config = dict(
    dataset='photos with spoken descriptions (Open Images, Localized Narratives)',
    embed_dim=384,
    encoder_activation='relu',
    encoder_qk_norm=False,
    encoder_layers=8,
    text_encoder_layers=8,
    residual_init='scaled_by_depth',
    beta1=0.9,
    final_lr_fraction=0,
)
Rows from block 3 of the image encoder, named by matrix and row number. Rows with one number belong to one attention dimension. Each number is 128 + 24 x the weight over its row's rms, rounded and kept within 0 to 255. All counts start at 0. Numbers have three digits each. After the name is the row's rms in percent of the matrix's.
# v: attention value (encoder.blocks.3.attn.v.weight, 128x160), inputs 54-107
# proj: attention output (encoder.blocks.3.attn.proj.weight, 160x128, transposed), outputs 54-107
v.10 106:114091087109118149149124132156155134126075138109155109117092116147157125128135083114168147132139111182162106149110131132152117148133093114122140150125142142150151
v.11 098:110124144105127124129119104125155099100142162152127117180094129154101128109139120138116145092146149127169147177138094118139099096110159197089151173155149080124123
v.12 103:130132127128122091144181115149121106124160115098128146156063175136175112081140144090086086143134146145133139154094088123146146158173126101143133128143111124106138
v.13 095:148108076138109149128128130106114109169169136094150144117121101146091153127107131118167134117143135122147111149100140126130121128140131121140145167155141120138095
v.14 101:117126115115123111148107163148095108106141149138176112104122117126158099124117100149126129148093154122169088129136151166128106086136152123138157145105132105153153
v.15 100:117112079128123148155130142163073128170139129116146126108095116173141121132135117152098150118092115109138155115138094080164099180136129107140120144112117130117144
v.16 100:100105145150164115107153104161090130078137119117194115080152131104123140139147154104163111105138093170094139133141193167121099179109136136142146146105147115126114
v.17 094:132124154133135104110104105099112123141151104086095172133126095114096132138142134156123127145083110130117138139120216138077093118139118134124124168127155147113090
v.18 095:146151141114132145190139123114112142202118125124134107102113149160090143094102138123116113093174090114114146147086119114111135143137134116143142162142131168145128
v.19 101:129113142095171108111122099122111099139108085136173148116116117131129148098121125139159146132127136122132173140146096078139134131101154108135113084151142063129079
v.20 106:146101158100152130082099117136127129172139096167131148124117125142141176133098117151131100119132085115135105094074084131147102129126111165106131127165118058135140
v.21 101:148088103140111127127092099175128126147107091103143111120116090132111157128116151160174139090131195130142106122100117157177125103153101159099148149114150091106124
v.22 103:108148127137148120134139155091060128140133136136129120142132129129105128121175112119044107130147138134119149128125061147123159121106113152118109152135112099113115
v.23 105:138079108137100117152146153146119123129147113110129100087158139145146139101130126125139121154111079138104095134099153116099152098124110104140109135172114090134145
v.24 094:117127106110115095122128142076086173092110151138123144181149164111137141104124082160129137095158110126140135114131114136129156102086128147140134152121142173120136
v.25 106:127143123119103132103142113112125133138144142104138139141139112136148134157124195138142151189128118135107121104129110111175162137113095107120161118125118110083146
v.26 103:173127139094148128125122110140128116146118135113104117112107093141143159129157081074096136110126106143133148122116125088117086121163148124144138101144088110180123
v.27 096:115147136144135094150143138142115131125154137131143138156139121084126141144103141117152143118082103130158130122072109116151130126153098133154184167133158130164148
v.28 104:108150131169108118114150103110120131141191160120148135125137102133100095102130141170157134084104105081131105104145077084139110106156157100151138137106116133132117
v.29 097:136136119136152144118149120153141144176122124139156134093095137086154140113117151121115153097197127123094070107122082104116136092118117168140079099072101061141155
v.30 089:085086105128088097184090182124144120116127140149175113144129156127143138125121116113144119111115098159165123139125121124174141164144142114104169167143123125106168
v.31 097:137109131142157105148104126141087166169159153105099085113102137090108114142118091097122124101130124145096098121119133138109109125144103104145168120104130135134135
v.32 096:149160140120116119068120094169070123150139101117121140115151100125108120120121123120147155088184100146118146132125127172096128121143139141093156140115126126131108
v.33 092:164096141133151113083113178152109098182104127161134168157078086145130120143160126141113120142150127145126091119141122134132140117125115137146099145120117140105128
v.34 105:098090178087126139120090095128132108151112111161154170100173150149102123128101105142124122153162141106132162147139093116111104156127152101116071112098137148110102
v.35 094:116155100113128169134138112094149116088130133138139138099143108085101141078129127137111150123144083184140161162152114138141095142134164143132154108132133133135146
v.36 091:150125151138122114148162168130078161125126106174152130124098140101152132106092086117098159141143089127094121119130086099152164126138096143099132075101109134137192
v.37 111:091121142143154155110113103101117169181108104105136109107145132105145144143099138105109106121089131128138154144125156098129123094108098184118115120125107086094112
v.38 097:127127132082144114097123143133103180118119121110138124112139112122130149151154088163112135125120159082137122164130137139098196151103145147106114180131113135152139
v.39 094:109149146161136144126118156150112168192108099117129110190151079088118127109148142133131100122160136168128136108147124119128147078181132106120164146147113122145108
v.40 091:126150075142111107106150127142098152108165130117093095122162164091119093157142097116142136114094155096111145152162079156114119143091112166128142126136114124130168
v.41 098:129089131097143125114122095115140126093163113105114081152144119144111160152098154139105162137155158160131073132113092111153134139136173128135134119115085142141099
v.42 110:100166173167142143101088093141090145123100150108145116164125124148063137108142115089107147140142137111122095161130178144110179161102160142117104106136097089111130
v.43 097:139128141131135120111129097123095119104124170157155122105155112177102095148124160115170125108152151134120142088132134145147168133133130118119148111131114116125123
v.44 103:164112141142138109158117119144102133153101143177170103119119147158133140140148153100106103146107123108069151135105129162143120133148097143109139130150178125157125
v.45 109:132112129110115136128137160141142160087142135144186122142107145091127147136121138139097117122141100134104158150098124138129100116125118131091123168201133107083121
v.46 096:132133121097130166143144106132117141131158111122092090147108136135135100167126141134147175104073111153142095141124115080084107119169122151129130152118137132127098
v.47 097:105126138062099109137142115132124149100178110155143127121168148146120080156110134116106083160179146126158174136154124160112117118141132125139165119108147172171086
v.48 099:112126148170119101143136137151133171151138107100112129072161161148154085142099149114075134096163128155096114135160144141141126116131159107142139126152146144155098
v.49 099:110126144148102118151157150131138124082147118154156135109153119130120096136164162151128104162109151142081106153143138114146129116153159139174129177151121172148157
v.50 109:149126091124112117104136135097135108144130113120104122082111140115119130149133131141101113117144146098139149139142166135101118089171092117129117134142129141117150
v.51 104:073112148102146129140144134144115126112128133144121184171115153154135174144127112179098154139129154082124138132125096110111128106156097143117170128142151098110122
v.52 099:158159147115115112149110122109127149126099139119116150084069120127128183133140086112139097089121168171131106106094113126120153124156149127168170137085146125135171
v.53 102:123088159152117139094131155158149079127141139111141091147128125081124103133123119133152135123146131144171109162134141119109121154092138101144112146100124139137096
v.54 105:152099115111099113130114096149133089118153119102150130138166140120157146131088153122126136146133105118101098133126107150120115176142133105146086149167167125128149
v.55 092:112129114110105127085075101126060112131126116158130144100139107121091131117140159129142133126153143135141136216097145136126096161130118154106128120101115120130124
v.56 100:134118123111115142086159148152144144136170104118154137106136171098160124159132150169137121122085140120158109148132137126127120127106157137140143119132178145151104
v.57 099:146102114149105128107129098128132108114145085173150147068116141134157075119137128097193092161093103119077139131111132129152091122137144146170115153135144151075133
v.58 095:162149137119125155078101130107161130111125140165109152154117131097128132154113150131146140112135086132135160175129162088150176145113103138088152105109066114085150
v.59 096:145150130149146157114129144126157151148156123135135141137140078148123187121124120157123141148152117099107116121163148157102149119105127104114130136087131146123068
v.60 103:143112131134109168180177129145113118190121129144152127119106156114119141124091127125137095107142135122154133124172144123106112153127143100179149126141114101133142
v.61 103:109120102147123102116154128118124098084143129123114131189129118155146124166135131125160116095135103107131175138166190123136128134119086109161123117132117089086171
v.62 100:141123117143164107113131147109163118120132159107141170119147159092154128101116094126130129115153091151093118094091137163124111075140141089168149123132145146148103
v.63 102:134088110124116154128133119103117161096101125129163120148113129147181158111158124133107122108130151110160138170129144134101122123151147136102105155136132123146140
v.64 100:088144143077179100110093111171158147132180156144095141129125093138102125156138126157138121143088150128108108148149145130081081124096140117115116160110138131154111
v.65 104:083138163163154120132137136150095139137149139189113145114133161125154101148115155153122115141124124105138121077102122149150126057122136154094129151098086141148128
v.66 099:145159169105157129110131093134199143117131109147146135103135118112153115167125131132152116115125160133166154138158103162130130130086125096105083159085141151136127
v.67 097:156104133095131152070150131119143122145115133124153109127102128107098111085112123148146135136131134098102120111119100108132142102149158134103157151176147115143149
v.68 096:136140133139101084109135093111139127143117121130117170123154108140126155125138134143094140114151131153139170146106105147117108144150145154110110127150106123143140
v.69 092:106115131098113120106099135126141108137124096152158132106177152072119126146107155114108182124096132148132157166123106139148142119117115134126167102121108121104133
v.70 099:097135136107154140086101136138088126135148132115134138159099179136174130137075101154123153137129113157130102107150124078109138123153154150138132098131104150117151
v.71 094:146171108089127139129112150129173136115097141151108117127134083099118147135130158135144114134115118132112092099114117116113106121134133138139136146091133115117102
v.72 100:151103112128075120124085099139113111142119148115094116114122159170132096167127088084124163123129151121136095144102171095106144131107170133134128140124118139065131
v.73 098:094129148097124140118104173135142118101143128130096113183125171095075104145085120097122156129162126126140155120117125140181154113100095137121128162152134126101181
v.74 100:118109156153123107096097146161163119101132093138168121123133140164136127138060116136093143090152102105097106129114135151120167113142122138136113103095160136111117
v.75 102:120156144120117098171131157156148111154126118120110087129133133088117136126131123087115132134116076137177132112133124089128090157165128117105193101169084116139099
v.76 105:160105165127144127158075140086115157142099142150137142094181125084081102131135072122132155152108091164108082114097143091097129125166120165163130148120120134132122
v.77 089:153164108171101159140134177146146147129070150095104095125129097157149111118135163078094130130124114101104165138148165132155120103108080107163105153114118126144117
v.78 100:134121107107118141138191146120137116120124165110146161087154129137170169143089119109102151147109091150133120147158097090137106126149115155171101147141126087131138
v.79 096:091141123132077141149091067116090131167113122102143149091163146094122095113149130070160074146135117112099126149125149124122144140135140094125161085116141109094151
v.80 094:096169109110089143128115157153088145128104148176118121163138091149139123133137105137127113183113138134089119131178107148093109135102155149156101172123161124144134
v.81 092:118148112142108124164091154094124125132132142129144101133120138124135093127128134157136118116152102178142177097162107142121102109122157137106135174145122127114131
v.82 094:109132167084141133103127147118111145118136151125119152180129134148104170148143116098109149115140153118101102095148097102098165133157136114120166120090118101105138
v.83 103:128142142109133129154167136160101111118127146160142150126138120133124171150182119124140080115156143103140143180148082118112101085119163123125137098099114118183153
v.84 086:135129091122098137133136119132107073138090062083109139116098150108094113128108112106126150101153115104115089121076129129106137125137148109118108130093136139127083
v.85 095:157101137087130147142168155109159101155160122127147128115157143093142169141129117094138110123140148114093129097150109131106133123139119076129111136149127124111100
v.86 097:119114150101151130108114129131133152089120120175158130150130119108121143125136132108148103137173156148098125165133116142115099135055134091174112140137148159128149
v.87 103:094117141122121104099085108163114159137114128161087102137095079082152155108100143116179118144129154122115116169095147117179171127098134100128160112141148123112107
v.88 100:145104130154110114142073139117157113121153137099084123113166131094075133115091095115164117073112108146119166142108133132111136126144107116123125117139114173120153
v.89 099:155155120114132107132075119108118112106146135095119095140197099106061125141120110139129136123122130170168138177114156109101111131135144102100133174107140136159163
v.90 101:137120122132112147132160114111139122106134092135141163085146140166123162129087162174153088111135129117141148142091103118093141132127124106166171125127161170167136
v.91 103:095140106163152171113172091092095102108129094178094125129127125139154118141096148136112121119139098127069117132133066160176103131121089128138158112106125136141120
v.92 105:099153137146205117147159155156156107188117135136149076151085123111138131149129149125118116162115106107130100115143100099115121116094125169110075147117111130122151
v.93 099:122113124147128111132151043079163088126141096123130148134127118129152170148135110081108112145154134122111159086121075117130121094137162163173135091162149132124163
v.94 108:104123105150076097091126168116065144114160123129131151128146112116118149101109099122150108125133133107129165131161125127105109117097097152158151137096110139134120
v.95 098:127143162160118135175175152128112103131122169123106070108141151110171135117112137124083093139144137140107106084143120136119150134131141129161131115155094133136152
v.96 099:162149124146121122149147158067145147143130173103094163104098131105117139161150125135130143087116125103117094145101133136119164161102109114148156103150100134150127
v.97 096:118143139141152159154092128132163156161125095125116134130150177103148112102115088105119126160137156124154098120127081134091117125132148183132149126085111084109175
v.98 100:126138125132112098160158115180100123134119097129129118100165116140112111103165139130116170114141164139134134142134123107145135105130124093162126140116151107117127
v.99 098:148129136136152155137100112099134153137126119159092150119143127133133134159122112091068117111113128132142172149128116104153168104097148107065129111120130113112175
v.100 094:146135100145138118086123153184136118139104115161149141096085086121103134096118148162106119160133134142152118105113061133126103103161158094144131152121128114101128
v.101 100:178110102089099115104104183108153118101111133105162089103126127157103104146122127081132120105152123131106123115216136136153127128093124129130088158086117080154134
v.102 101:135141129102137114163165130113122105187122151123143157086101132122124136115080157071086152154117135092129140164095143128102127107128169132140110110126095125123114
v.103 109:124121083125130123118128117111127143098123091120178121112124120122127156130131144141131093114149139140169141136151068180156133119103140122133122167112132103122132
v.104 108:155157119131083097160125129121169127143108121110131066142123120119155132145178112089062147132143136136113132129121135107131108104108112162111113136144108143141118
v.105 101:154127118126143156112119131116151125128082160117123085120140137114138166106128127122122151153124080107143147092139176102137130124145157075079104155114109138106119
v.106 090:135146137077142157134087060131145111164084154122141108130143132161129097105123151137134148115084130109106107124104109147159084121116157171128166119165106123113099
v.107 101:163134084103116143145123133135133135139134091141106152120128143089104151113121157107140171180130141132134167124075152104121167158138116125150114143144105072150169
v.108 104:135138131143147155131174120088144089141120169104102113137147121139103094086108161139131125108118154114117140139099113119159120109093146080149122129170085141138098
v.109 091:103107144132137142131119083113160089159129135127149113141136127155082109129082152146153139126109122115128102124117163105125131135140089149100106115085090124135149
v.110 099:129147128132060149160145123163136158116106141138153144147139170091096179100104120074137143106152112111115164097120124117162100117136074157080137122101115134141129
v.111 099:111159129126128120129130133145163127164082113069129117160132123137117127102141151113148148105142175059157075087110131145111107108113121117130112141111133125140116
v.112 099:135131152142130095104178120114129121176140115094101107082152133122119118130126146148111139134145090106113105138121084144167128092184156105161145134080164120091118
v.113 103:113150119099123097098144143176144104160156134103135114102095112172168160155118118140118116093135139086101174138148136144127112110120132142120139106114131155147144
v.114 099:105144145130123153149107149080131135138109120126101135138113109138163146117131160116097124145127124160147088122123136131134170115134118128151122124146137086104123
v.115 115:129118153105180107142130153103090133162135113081159135107122110180094120111177094112157112148118121118136103124102147160139119106132128116090161132135131094124108
v.116 100:099102125148190132081115106126148137126120098117113114132174111131168129152109151119125179127140137158100110154138114129136123103114138096119093115103090118125114
v.117 110:093171144180107138143123157124164179095143139095106160123169131098069146083113114103161144135134113115096086134108134090157164135106125140158126131120141159166115
v.118 096:111112128154126113130156155068139158156136105181169128160151186111126102122102123143154142141114151125144145182154150132093151175125119168116121152128147169124168
v.119 105:152185134163109148154120166120134125144132119151086147147115084151133123133091090103135161160116140160119137097093107103116165109163111099114146087145128161129106
v.120 104:108157129160119096129146095120096130131133097140170137151137137132098111120129099183131130125151182127106117122147118114142138112140114139143138117100133120151154
v.121 093:103143091161148164118120140101162139127122130115094129112088140112127112129112119088119156143120099157162150180080106117110137112121096140141142132152080119123138
proj.10 098:085158110090145098070145109125121105141132108156100142076158127088085153139124132119110104076097131128092173125152092138115136081132138157165097142176110108109120
proj.11 099:123167143127094136110156171131100141159147132152136113085143103123176105127106111154095140123113107149112139111118153172088110155125149092118137148143136170128106
proj.12 096:131172114169113121145111129072116127133134122101155128109162136106126140172154106140130199140128125089126106108116123107070116113102119173142208148137141138171103
proj.13 100:080123142123151110143095159150126137133118144131170127153126126149140112112140124164108124120121128153107099079180155145043177171124113135151127134134129163138137
proj.14 103:127137151129126155110124159117118157136105118120135139154135110166141168132120133109114107112113095106098142105108127132139176183133122128043121076112153182093109
proj.15 101:123135152128125158131144121124121087092110121136150108199139101095143172137116129127145088138145121147096136131152119174099104074123145140108168117136116123125124
proj.16 097:162147104149095150130107108095153137143125098137112164122100113128125108116103128155106139136156146062162105127164058090107147157130083098106148146133102131137109
proj.17 103:106126102105109151123122140142163152094092181164114067100107117103143097126120118115118129137184130135140137120131104126140163141150134131172137105084128093103109
proj.18 097:075108120150103148107113112139159126096140151114109122133140120122116120132146143107148149093089150093178101117187136154108120134123118128149150138167116122152121
proj.19 097:128122099104114135167140102141091114131139139131112096135117166125157138151093150126145111067103126134140090107102126175102131104155106117126140105122108141119102
proj.20 102:127160124145150147116132101172081099107114170099115107137140108128128085105110160154138101134114146126137146130159140110129105164126127073159136090131111163132122
proj.21 098:080132145100177138090135166131093067106126139134104161151145107141124088147123123091137098121132091135119145098141156114122146118104113091124126073108124153138157
proj.22 100:133101149141119157157132126148158145114104137097131137123124123130112080121142138137172124165102128127091131116139125106136081137074122140146126105118126087092144
proj.23 105:134173111120156103163112134107127108098099116118162152122105128112125111135105172076113122101099127129123113134093084127121134149139120172100142101100127109159102
proj.24 090:130095158146088129139122140128162134169131086136140123120167143182126106157155152107098113095131171140131117116118139129147129127149172107122113136136135100133129
proj.25 105:093094174154126163144158189137118134117131110157117162136116125092106136160129052083107114111130151149094131164140135155110123112106126146131081129110114134156125
proj.26 103:118127143139086144133147113107156128153179103125122094089131110082152112100131167165097149138129115087110111176126117118133151101140133185109150108156176165096139
proj.27 102:114116108111121153105159126085110077149102128124154103102148128098161106125145111160103150128165113162133128144160127144097113136103133125109106106157147116136092
proj.28 104:151109131104150157128139134127136120164104111119090084133135112102170151130160132127072114160150119178161099140117157174104132117147131164113110116130105120144131
proj.29 094:127119119116137147137130120136123096065146115114134144155143162115112126142139114115141111133076158105157154138115152160094144193130102120117116140185136181107116
proj.30 095:131176179095143097113119091106126134104147109104122154121121091125153119080126185135118151102140134159133142068156108146086155116161143146169126109161132117134146
proj.31 100:136107160131101120090131167088124063104086131133125131115169080108102150098136109149174166165140122142143133145122130150137104085132106177062095098146151164135134
proj.32 100:094080169137095144135140133092145108119130122148155158145149096123088139152130082101053111143097140102145140137114134145116098118148137156099101103131120189148145
proj.33 102:098173115136164178110109145156121131098133187118104073113156185100118146149125117102122118131053161130143143160110140152126095141099141174148147104104121106097144
proj.34 101:163151115119146107128180099146127102096170177103122119159088115139147158177110152120162152103127142127122124101109143146162170110099136111132161101124113167152173
proj.35 096:161146125133089114164103132101099121162127129112125136140083119163131072121107121151136102094097115129112125092108128184100159122110134144124135166140124122188094
proj.36 099:114151093144110118149130081153148134138134129101097111133124145116089149082161161132136123128136149096145125155107166130108134102118134141153150118138139138122088
proj.37 100:122130153097151155181150124126085129090143132140111135110121123126102135142121120119134120146104116146136080141145144106168125154145156106141095098111140092103089
proj.38 088:130144087128102130113155156093185134160146142149159120103153144179111122133125108105148126157078122141100135107134103111113077096143139095116115085136114113061106
proj.39 091:146103079100142136134100158073136116144157081089087140104131158129139107146153135132108175138100119138121061132133125134140126140121117120112111112153130160144119
proj.40 097:154110164133118134186086150117124121176105114188162117132117143117140173148107146110091146132149109152136137128094132120098107116106123136132116181137152147074098
proj.41 104:144154108151155154081148150138112154134097120166111175105146104143144136117128104134140105083071122102109153133144141146103147107113081111142076157131200130147158
proj.42 104:132085083100143113167157148113176121116184100126126109112131138135162129121105091144141121151121115152194127120157098092116120120125096122140131135104133168091101
proj.43 099:115095168120130198138177152156156120133084090121098157112121104095151143132125107121103141112130141118140121120137121145140145138126146102135132158116136157143123
proj.44 104:082160142122102107155091091137130082116181137121135153114079138102121120148131140093167132096114108136136128109179109127139104138092135132140123139141113126136148
proj.45 106:139136128152147141140119134078092152152125138184116139109148094152101084134115160105155138148080148114150109117128114147144105145114105155147133155080102145177096
proj.46 096:117129145140147110121159127114161141150100137132152148111129094115131134097141080140138109145139125106135117137155120106131120063121122089130104137121125146130104
proj.47 090:119099130138117145115143124123148115134061140121127175110101134140076102161193127129081147139100138059115137131160104125095124170109124120130094156138088138163141
proj.48 101:166146150078098107151109126108136102074123149141124118142108099106132141128162140175120131115128117080141107097140117134116143168135099174084069134113132156119145
proj.49 097:167130142128188149078106137103134194137114135147129131136129171105116150111137129124130133135131111109144105172153105129102129161119112116145113079102150113096108
proj.50 105:106120129164145141123127131161124149098122160117154170115124139156134106149120140123134147154089118104128093138140114107121155133109159137088155117088133115120119
proj.51 101:169100113137109151117115127141151107111137169118092100126140110093172115124113148161162130111096133188119141088146143128110103169089125120142157129096103147115172
proj.52 096:112073133118118182133149143117183106150099141158123099127164105122143120087103160129121146135136114118120114139120125134124142107102093149121102116170104143177124
proj.53 098:142183092109138120126124143073143142138111120153119145125130109177095150124123123148117088134100125130117126118140132182137110145158121127119116090116130120103132
proj.54 102:119133145110111122112142111117110139124086171124153126119084129150103093140140124145149067096133160127128160144134166151104129115125140178151104138161099182147096
proj.55 098:109162136163131116128145145140180117110135129084135148129149137141156085126112115082103156142113130133130150070098088116122140087149138134145143140115138148133166
proj.56 098:170118162126127075211097113099111124134093125132151127133106127150156123091100144149113136149178144106130111073141123112091139131134149149179112127116102124099165
proj.57 106:153143167097143152117090102180128116128144167089090112155144138102117151115142126115089142127190161099188081163092138078115154142122125109149146129119122114165127
proj.58 093:119104134151163115149175135119153121119156137122102132121104156129107143128101113113128157158120149148159099074144117127140127131134166142180111166152143140167108
proj.59 095:120105088147142138139110138137120101130106153157123119143149150123122138107100125105153099129097172144113130111175094107145107169124117120133106139176160108132125
proj.60 105:102143154120135130149073139115165122042107120131130120124083104119119175132139155114085183100129157109113147097058131158135147139120084142128136147148160135131128
proj.61 104:113148141173110119152072112108173174145115151138124112129102119107105141118128116154105094159111146202120140175142104140127135120086141136115131144098137160156110
proj.62 096:142090124148070148093135109112102102121144112135126149101100113115131120142157142093130103123153156114098142130107143136136117140148167207109098124140168130147141
proj.63 100:092164138145155109104132104140160111128136123109092133094171137114087154147112099127127115116081180163103098112137115132096101147150125107133122125137129126121113
proj.64 103:131112148149098126127138134098132115108126091091106159143129150116112112111157128099130154147130091122154136119132087092130134145129137156121115117149120140132147
proj.65 102:132123107131139123094141109092155130134117113106150131122110115152116164112118126149125147122136129109113124107136110111135158136174101103163144126104146150132156
proj.66 096:086116112127111139109090159061125136114115171108135137179100119116146128156148137126124172137122100165128133093094096068126114143112085122144179133112134167170136
proj.67 095:116120131142101096200122091140142167116145118122104112135133120143152157120130149150086122169130137160152128122146162123102130149150135139154115117111112104087092
proj.68 099:131125126143148140159086145171073149118148100116127092113143115136092135100098149110126134152132140100130063138157134113142116111130155096158118142104091128106103
proj.69 099:110146120188148126146131110103145143153142143086118134153127060155124140099135147112147115202122099100137127123150107158092115118145105177150111154123149162126121
proj.70 097:111133116122099124155167093125143151124133133108150121100146070114089112146117131088102122134121111122134107137157152144140109141123080080092109136162134085065123
proj.71 098:113121120159082110157122132091119087145158123097116103101145190145147119147123123153148120080103153096125155108138141117125150136099141117069137110161133130165129
proj.72 099:113134143150132110135197154118156127128138129103121121142118130127146128119155160141137142119133105177183137109128104132166101164121106071113121110134131096110146
proj.73 104:148110114137161113176122123130102093141113110116139125143127073136180154147137165141127104149140119100115071107122154107076125092157153181147140119121100084157130
proj.74 100:157126155121117167144141132123091113178118156119063133102135092092159157124124141111135101123136118128144143137119126125142124155076123126098129093106117113116156
proj.75 104:139126111136159135148120126130159135096102116123125137140106108141129123156120160111087146123157169143105117124104131159149157116139162131149080149141172148099215
proj.76 101:076174144156130117138129120151136136119154108095106125137154127138143094117117159149117113150122135114104126129152141135072174113067116086145164136119107139074128
proj.77 101:122126112107117111132126115122074125136139130150149150113165163118157161144110114166140105099134126103138139093112132148108147146139124118105154079155151143121152
proj.78 097:101124150102117124130132136147094148128103077153124088142140112144091132161116143118128119116145149121135106115135141161108173095077085082074119127128116170124113
proj.79 098:120123131126132133127157153129154152114170124098139131158118133154138132135124154138121160127110117160119152128158113126123120147120116095138101159132142104125102
proj.80 098:130115107146140126133119102175161139081133079129158125071164143098120113143135114126139138102150100104138145144120142106171142146140057124132143149131130131143129
proj.81 094:161109159112181149144115151167083103120139100146113147107104137137108175105085153099157121167144146115158099141105183108150136139141141078128131107140143148150188
proj.82 096:122176109154125161143135097144127143125131131105133142115109085074125110115077130170138108151134108109158153111144147142178117155109150102118099125125144120113085
proj.83 108:176114133164140152113114111113152159126158141122133098084121136125104098095087122138144122128153132135122138103117142129175154137156111140160093140145139149102117
proj.84 091:140110162174142103140149124141178191146167174133106104135156126139121128156172149147150146102079149140097125145143167122119119170096157138137125154128136119179168
proj.85 096:131112100171121073127141137131118117133153139122152120113100122148126107123112153169158176130130149139167116156117107114141140119128107140153108087160145154162146
proj.86 098:123117127146121112165151174093112071105109110088110149142119148113163104162108120151147127146119120084123138135152119132166144109153097142120142073128107108115127
proj.87 110:088130105144120100121103141110140104108138133090132145153135138150125147177179069155065144129156137080154139128144105160098102152142109132117139126136127152135151
proj.88 099:109169150106092167141128160141143123129100104126136148151116103122136118109155186111127123148160134119136151109132115118131156094116114130110142138149125097117158
proj.89 100:113157127121136161126143153106142136131119139102117097129091114115173118140126157155174130121187157162106139086146165148137162139116130124142140103168122155106109
proj.90 105:129109152125138129121109140136127127137109160098143123116109133143148107122153115123131143118110126118122155121140142134162143130143121141090137119103118103071093
proj.91 102:153158099089128114121111155144156151132164118118168162091111115073130166147118163144145096078140157074161113085135146143094113125176155142132128136123133114118096
proj.92 107:134075116122101099092087129071105097075108121113093102116129116157127120124087126130121109122141131126124092100108133125122134154171164147106144086156105098151153
proj.93 100:103087143082118096146129166143172141118105095148120136142104156129132106137117172099093143114075123134152082148113109171147154131121120103096121099091080092121112
proj.94 104:142138115123165146143140085101150130135132120102149121063077114088151149150146154147114156086125141148126124100122107186135148124140150131113123146156121149127159
proj.95 089:152091141137160115130092123159122066100110098140138133112120118105111118151108141159131072156131108144168136143084106115140131098134119139109137118102150109168148
proj.96 098:075126110095134109092123117206094108122126106123122090146153161128172159106145115118143104115116120148123169076125172111111127114161150126138141149105142104112147
proj.97 102:154098146145115100120146131111128079104123146160144145162110093160111152148110176153147143111142130139123149156103123111117114094146111067102145169140167148157105
proj.98 097:081111130138134132105119142096159131114155134156133138151116128149062148148121094118121099164138108131114136166115133147119127114148143082110107117161129137102128
proj.99 094:143156166097136136091153176122136136122108119109169176120116135119140112093147170150178132118108118146105133128113128147064098077156129148129115112108133164130072
proj.100 102:128106150129117115157125109068096118096164138085156091156148143140106160104103126078142119138099157104075124146132118156131175117150139109126119095104137141130130
proj.101 103:126142127145094090138162119129130126177143125140063156111117134125139127134124120165120131160107131110100084131089167128119164156118122101118138134147121092118164
proj.102 103:141127132133119124096137111146129117096130106090121138136135131114104133113131128138151108106126153178119142101148151103129133135088090135091136147114148140102131
proj.103 106:121110125160139099147132148169119121115107142139083166135150133106109152112105118114140118176145100091151150111089175121102123118143137085095140083165112184150137
proj.104 105:095125128126179152156122105127112111099133112146107164107159081148115098140108138146144101137138109174149143115097106166115136109127151118144120106107099112153171
proj.105 100:125142128085103110124108140118098149122161125102127135134144115153118047141127115127136118091106163161119159119123049127122132153075114157128118099173124117127126
proj.106 094:119159128130095091141154146119128162128146074137131149163099116114104168130120070132122133196150108119107103140153095122080154154109094130110086147091110114074095
proj.107 095:136142158136159108170143153128104116110146138177069130160139103190123112142152108175128121098139141175101113082163133158135117157110138167122164120104144159096064
proj.108 097:112116110104141138099152115157141124153119116132141158133121129107091166148142102106116129145140145135093147126123113167123147157171121128152134082129169098118145
proj.109 093:150105149133086152112080155122115155151148151146160119144160104146153123149121131113131120122141114153156132145165138125076102129101153126121148148180161160129114
proj.110 100:160103106094180154127110139145115136149134116147126098110169105151139086107167121148046115103099129108133133104115146146117155151114148121104151166149161126106135
proj.111 098:119118126148085108123135136131099124146166132143103137100111077111106136171117097190105146130147140156116115156151107127090141167120139169091106146153100110132150
proj.112 106:119094151152145117155094094109155135107114154117148113126112162134111146091077121114142128111178168151137145111150164141090136118085134101123121111146164119133110
proj.113 096:131054155103118154174121107123136125111103180141107155133115112124128145113123131151146139144075124155167101112109097115143143162118144137156115135155140104090179
proj.114 098:124110078150102110106139109108143083112149106133127132130131102116142104106133138113153088124133165134171151143149142114142092157130119129114143155132102150141158
proj.115 116:128155129132082155100130104128163147148148126160081150182091150143153145157118132170102148165136165142135159100108175086103148112098151150145150147096160110159140
proj.116 110:112143171125052126118080160092113123123121161130093110096073140130072131156107160154117103126136160123180131131132144104127126123134133127156154151138130106151134
proj.117 116:109110127141194126108117103138138088140128108146134108144159104100134129162146174134104139149162155126143159135120141136112125105115102081123147122153130092046146
proj.118 096:124145142127167130130135145140101097124120141096096125090140066142118118133140146104104113103154117160144137081110119137127129111127129132100159143125130135124100
proj.119 107:128114126088156082136114112114128136072137163131176128106133167108152094095139168131124123117133120117132111156157142140141109158098112122126131159094117126127158
proj.120 102:120131176081148124092101125149139139124156144129152133098085173152138177127153123094112101135121093133131143149133138136120178151095205142152123125150094088146126
proj.121 089:145148123115135086125126093117130084123120169143152120146169107123131141153142111143115117128118125166118094117174125161140111165165101104086124095096109120110141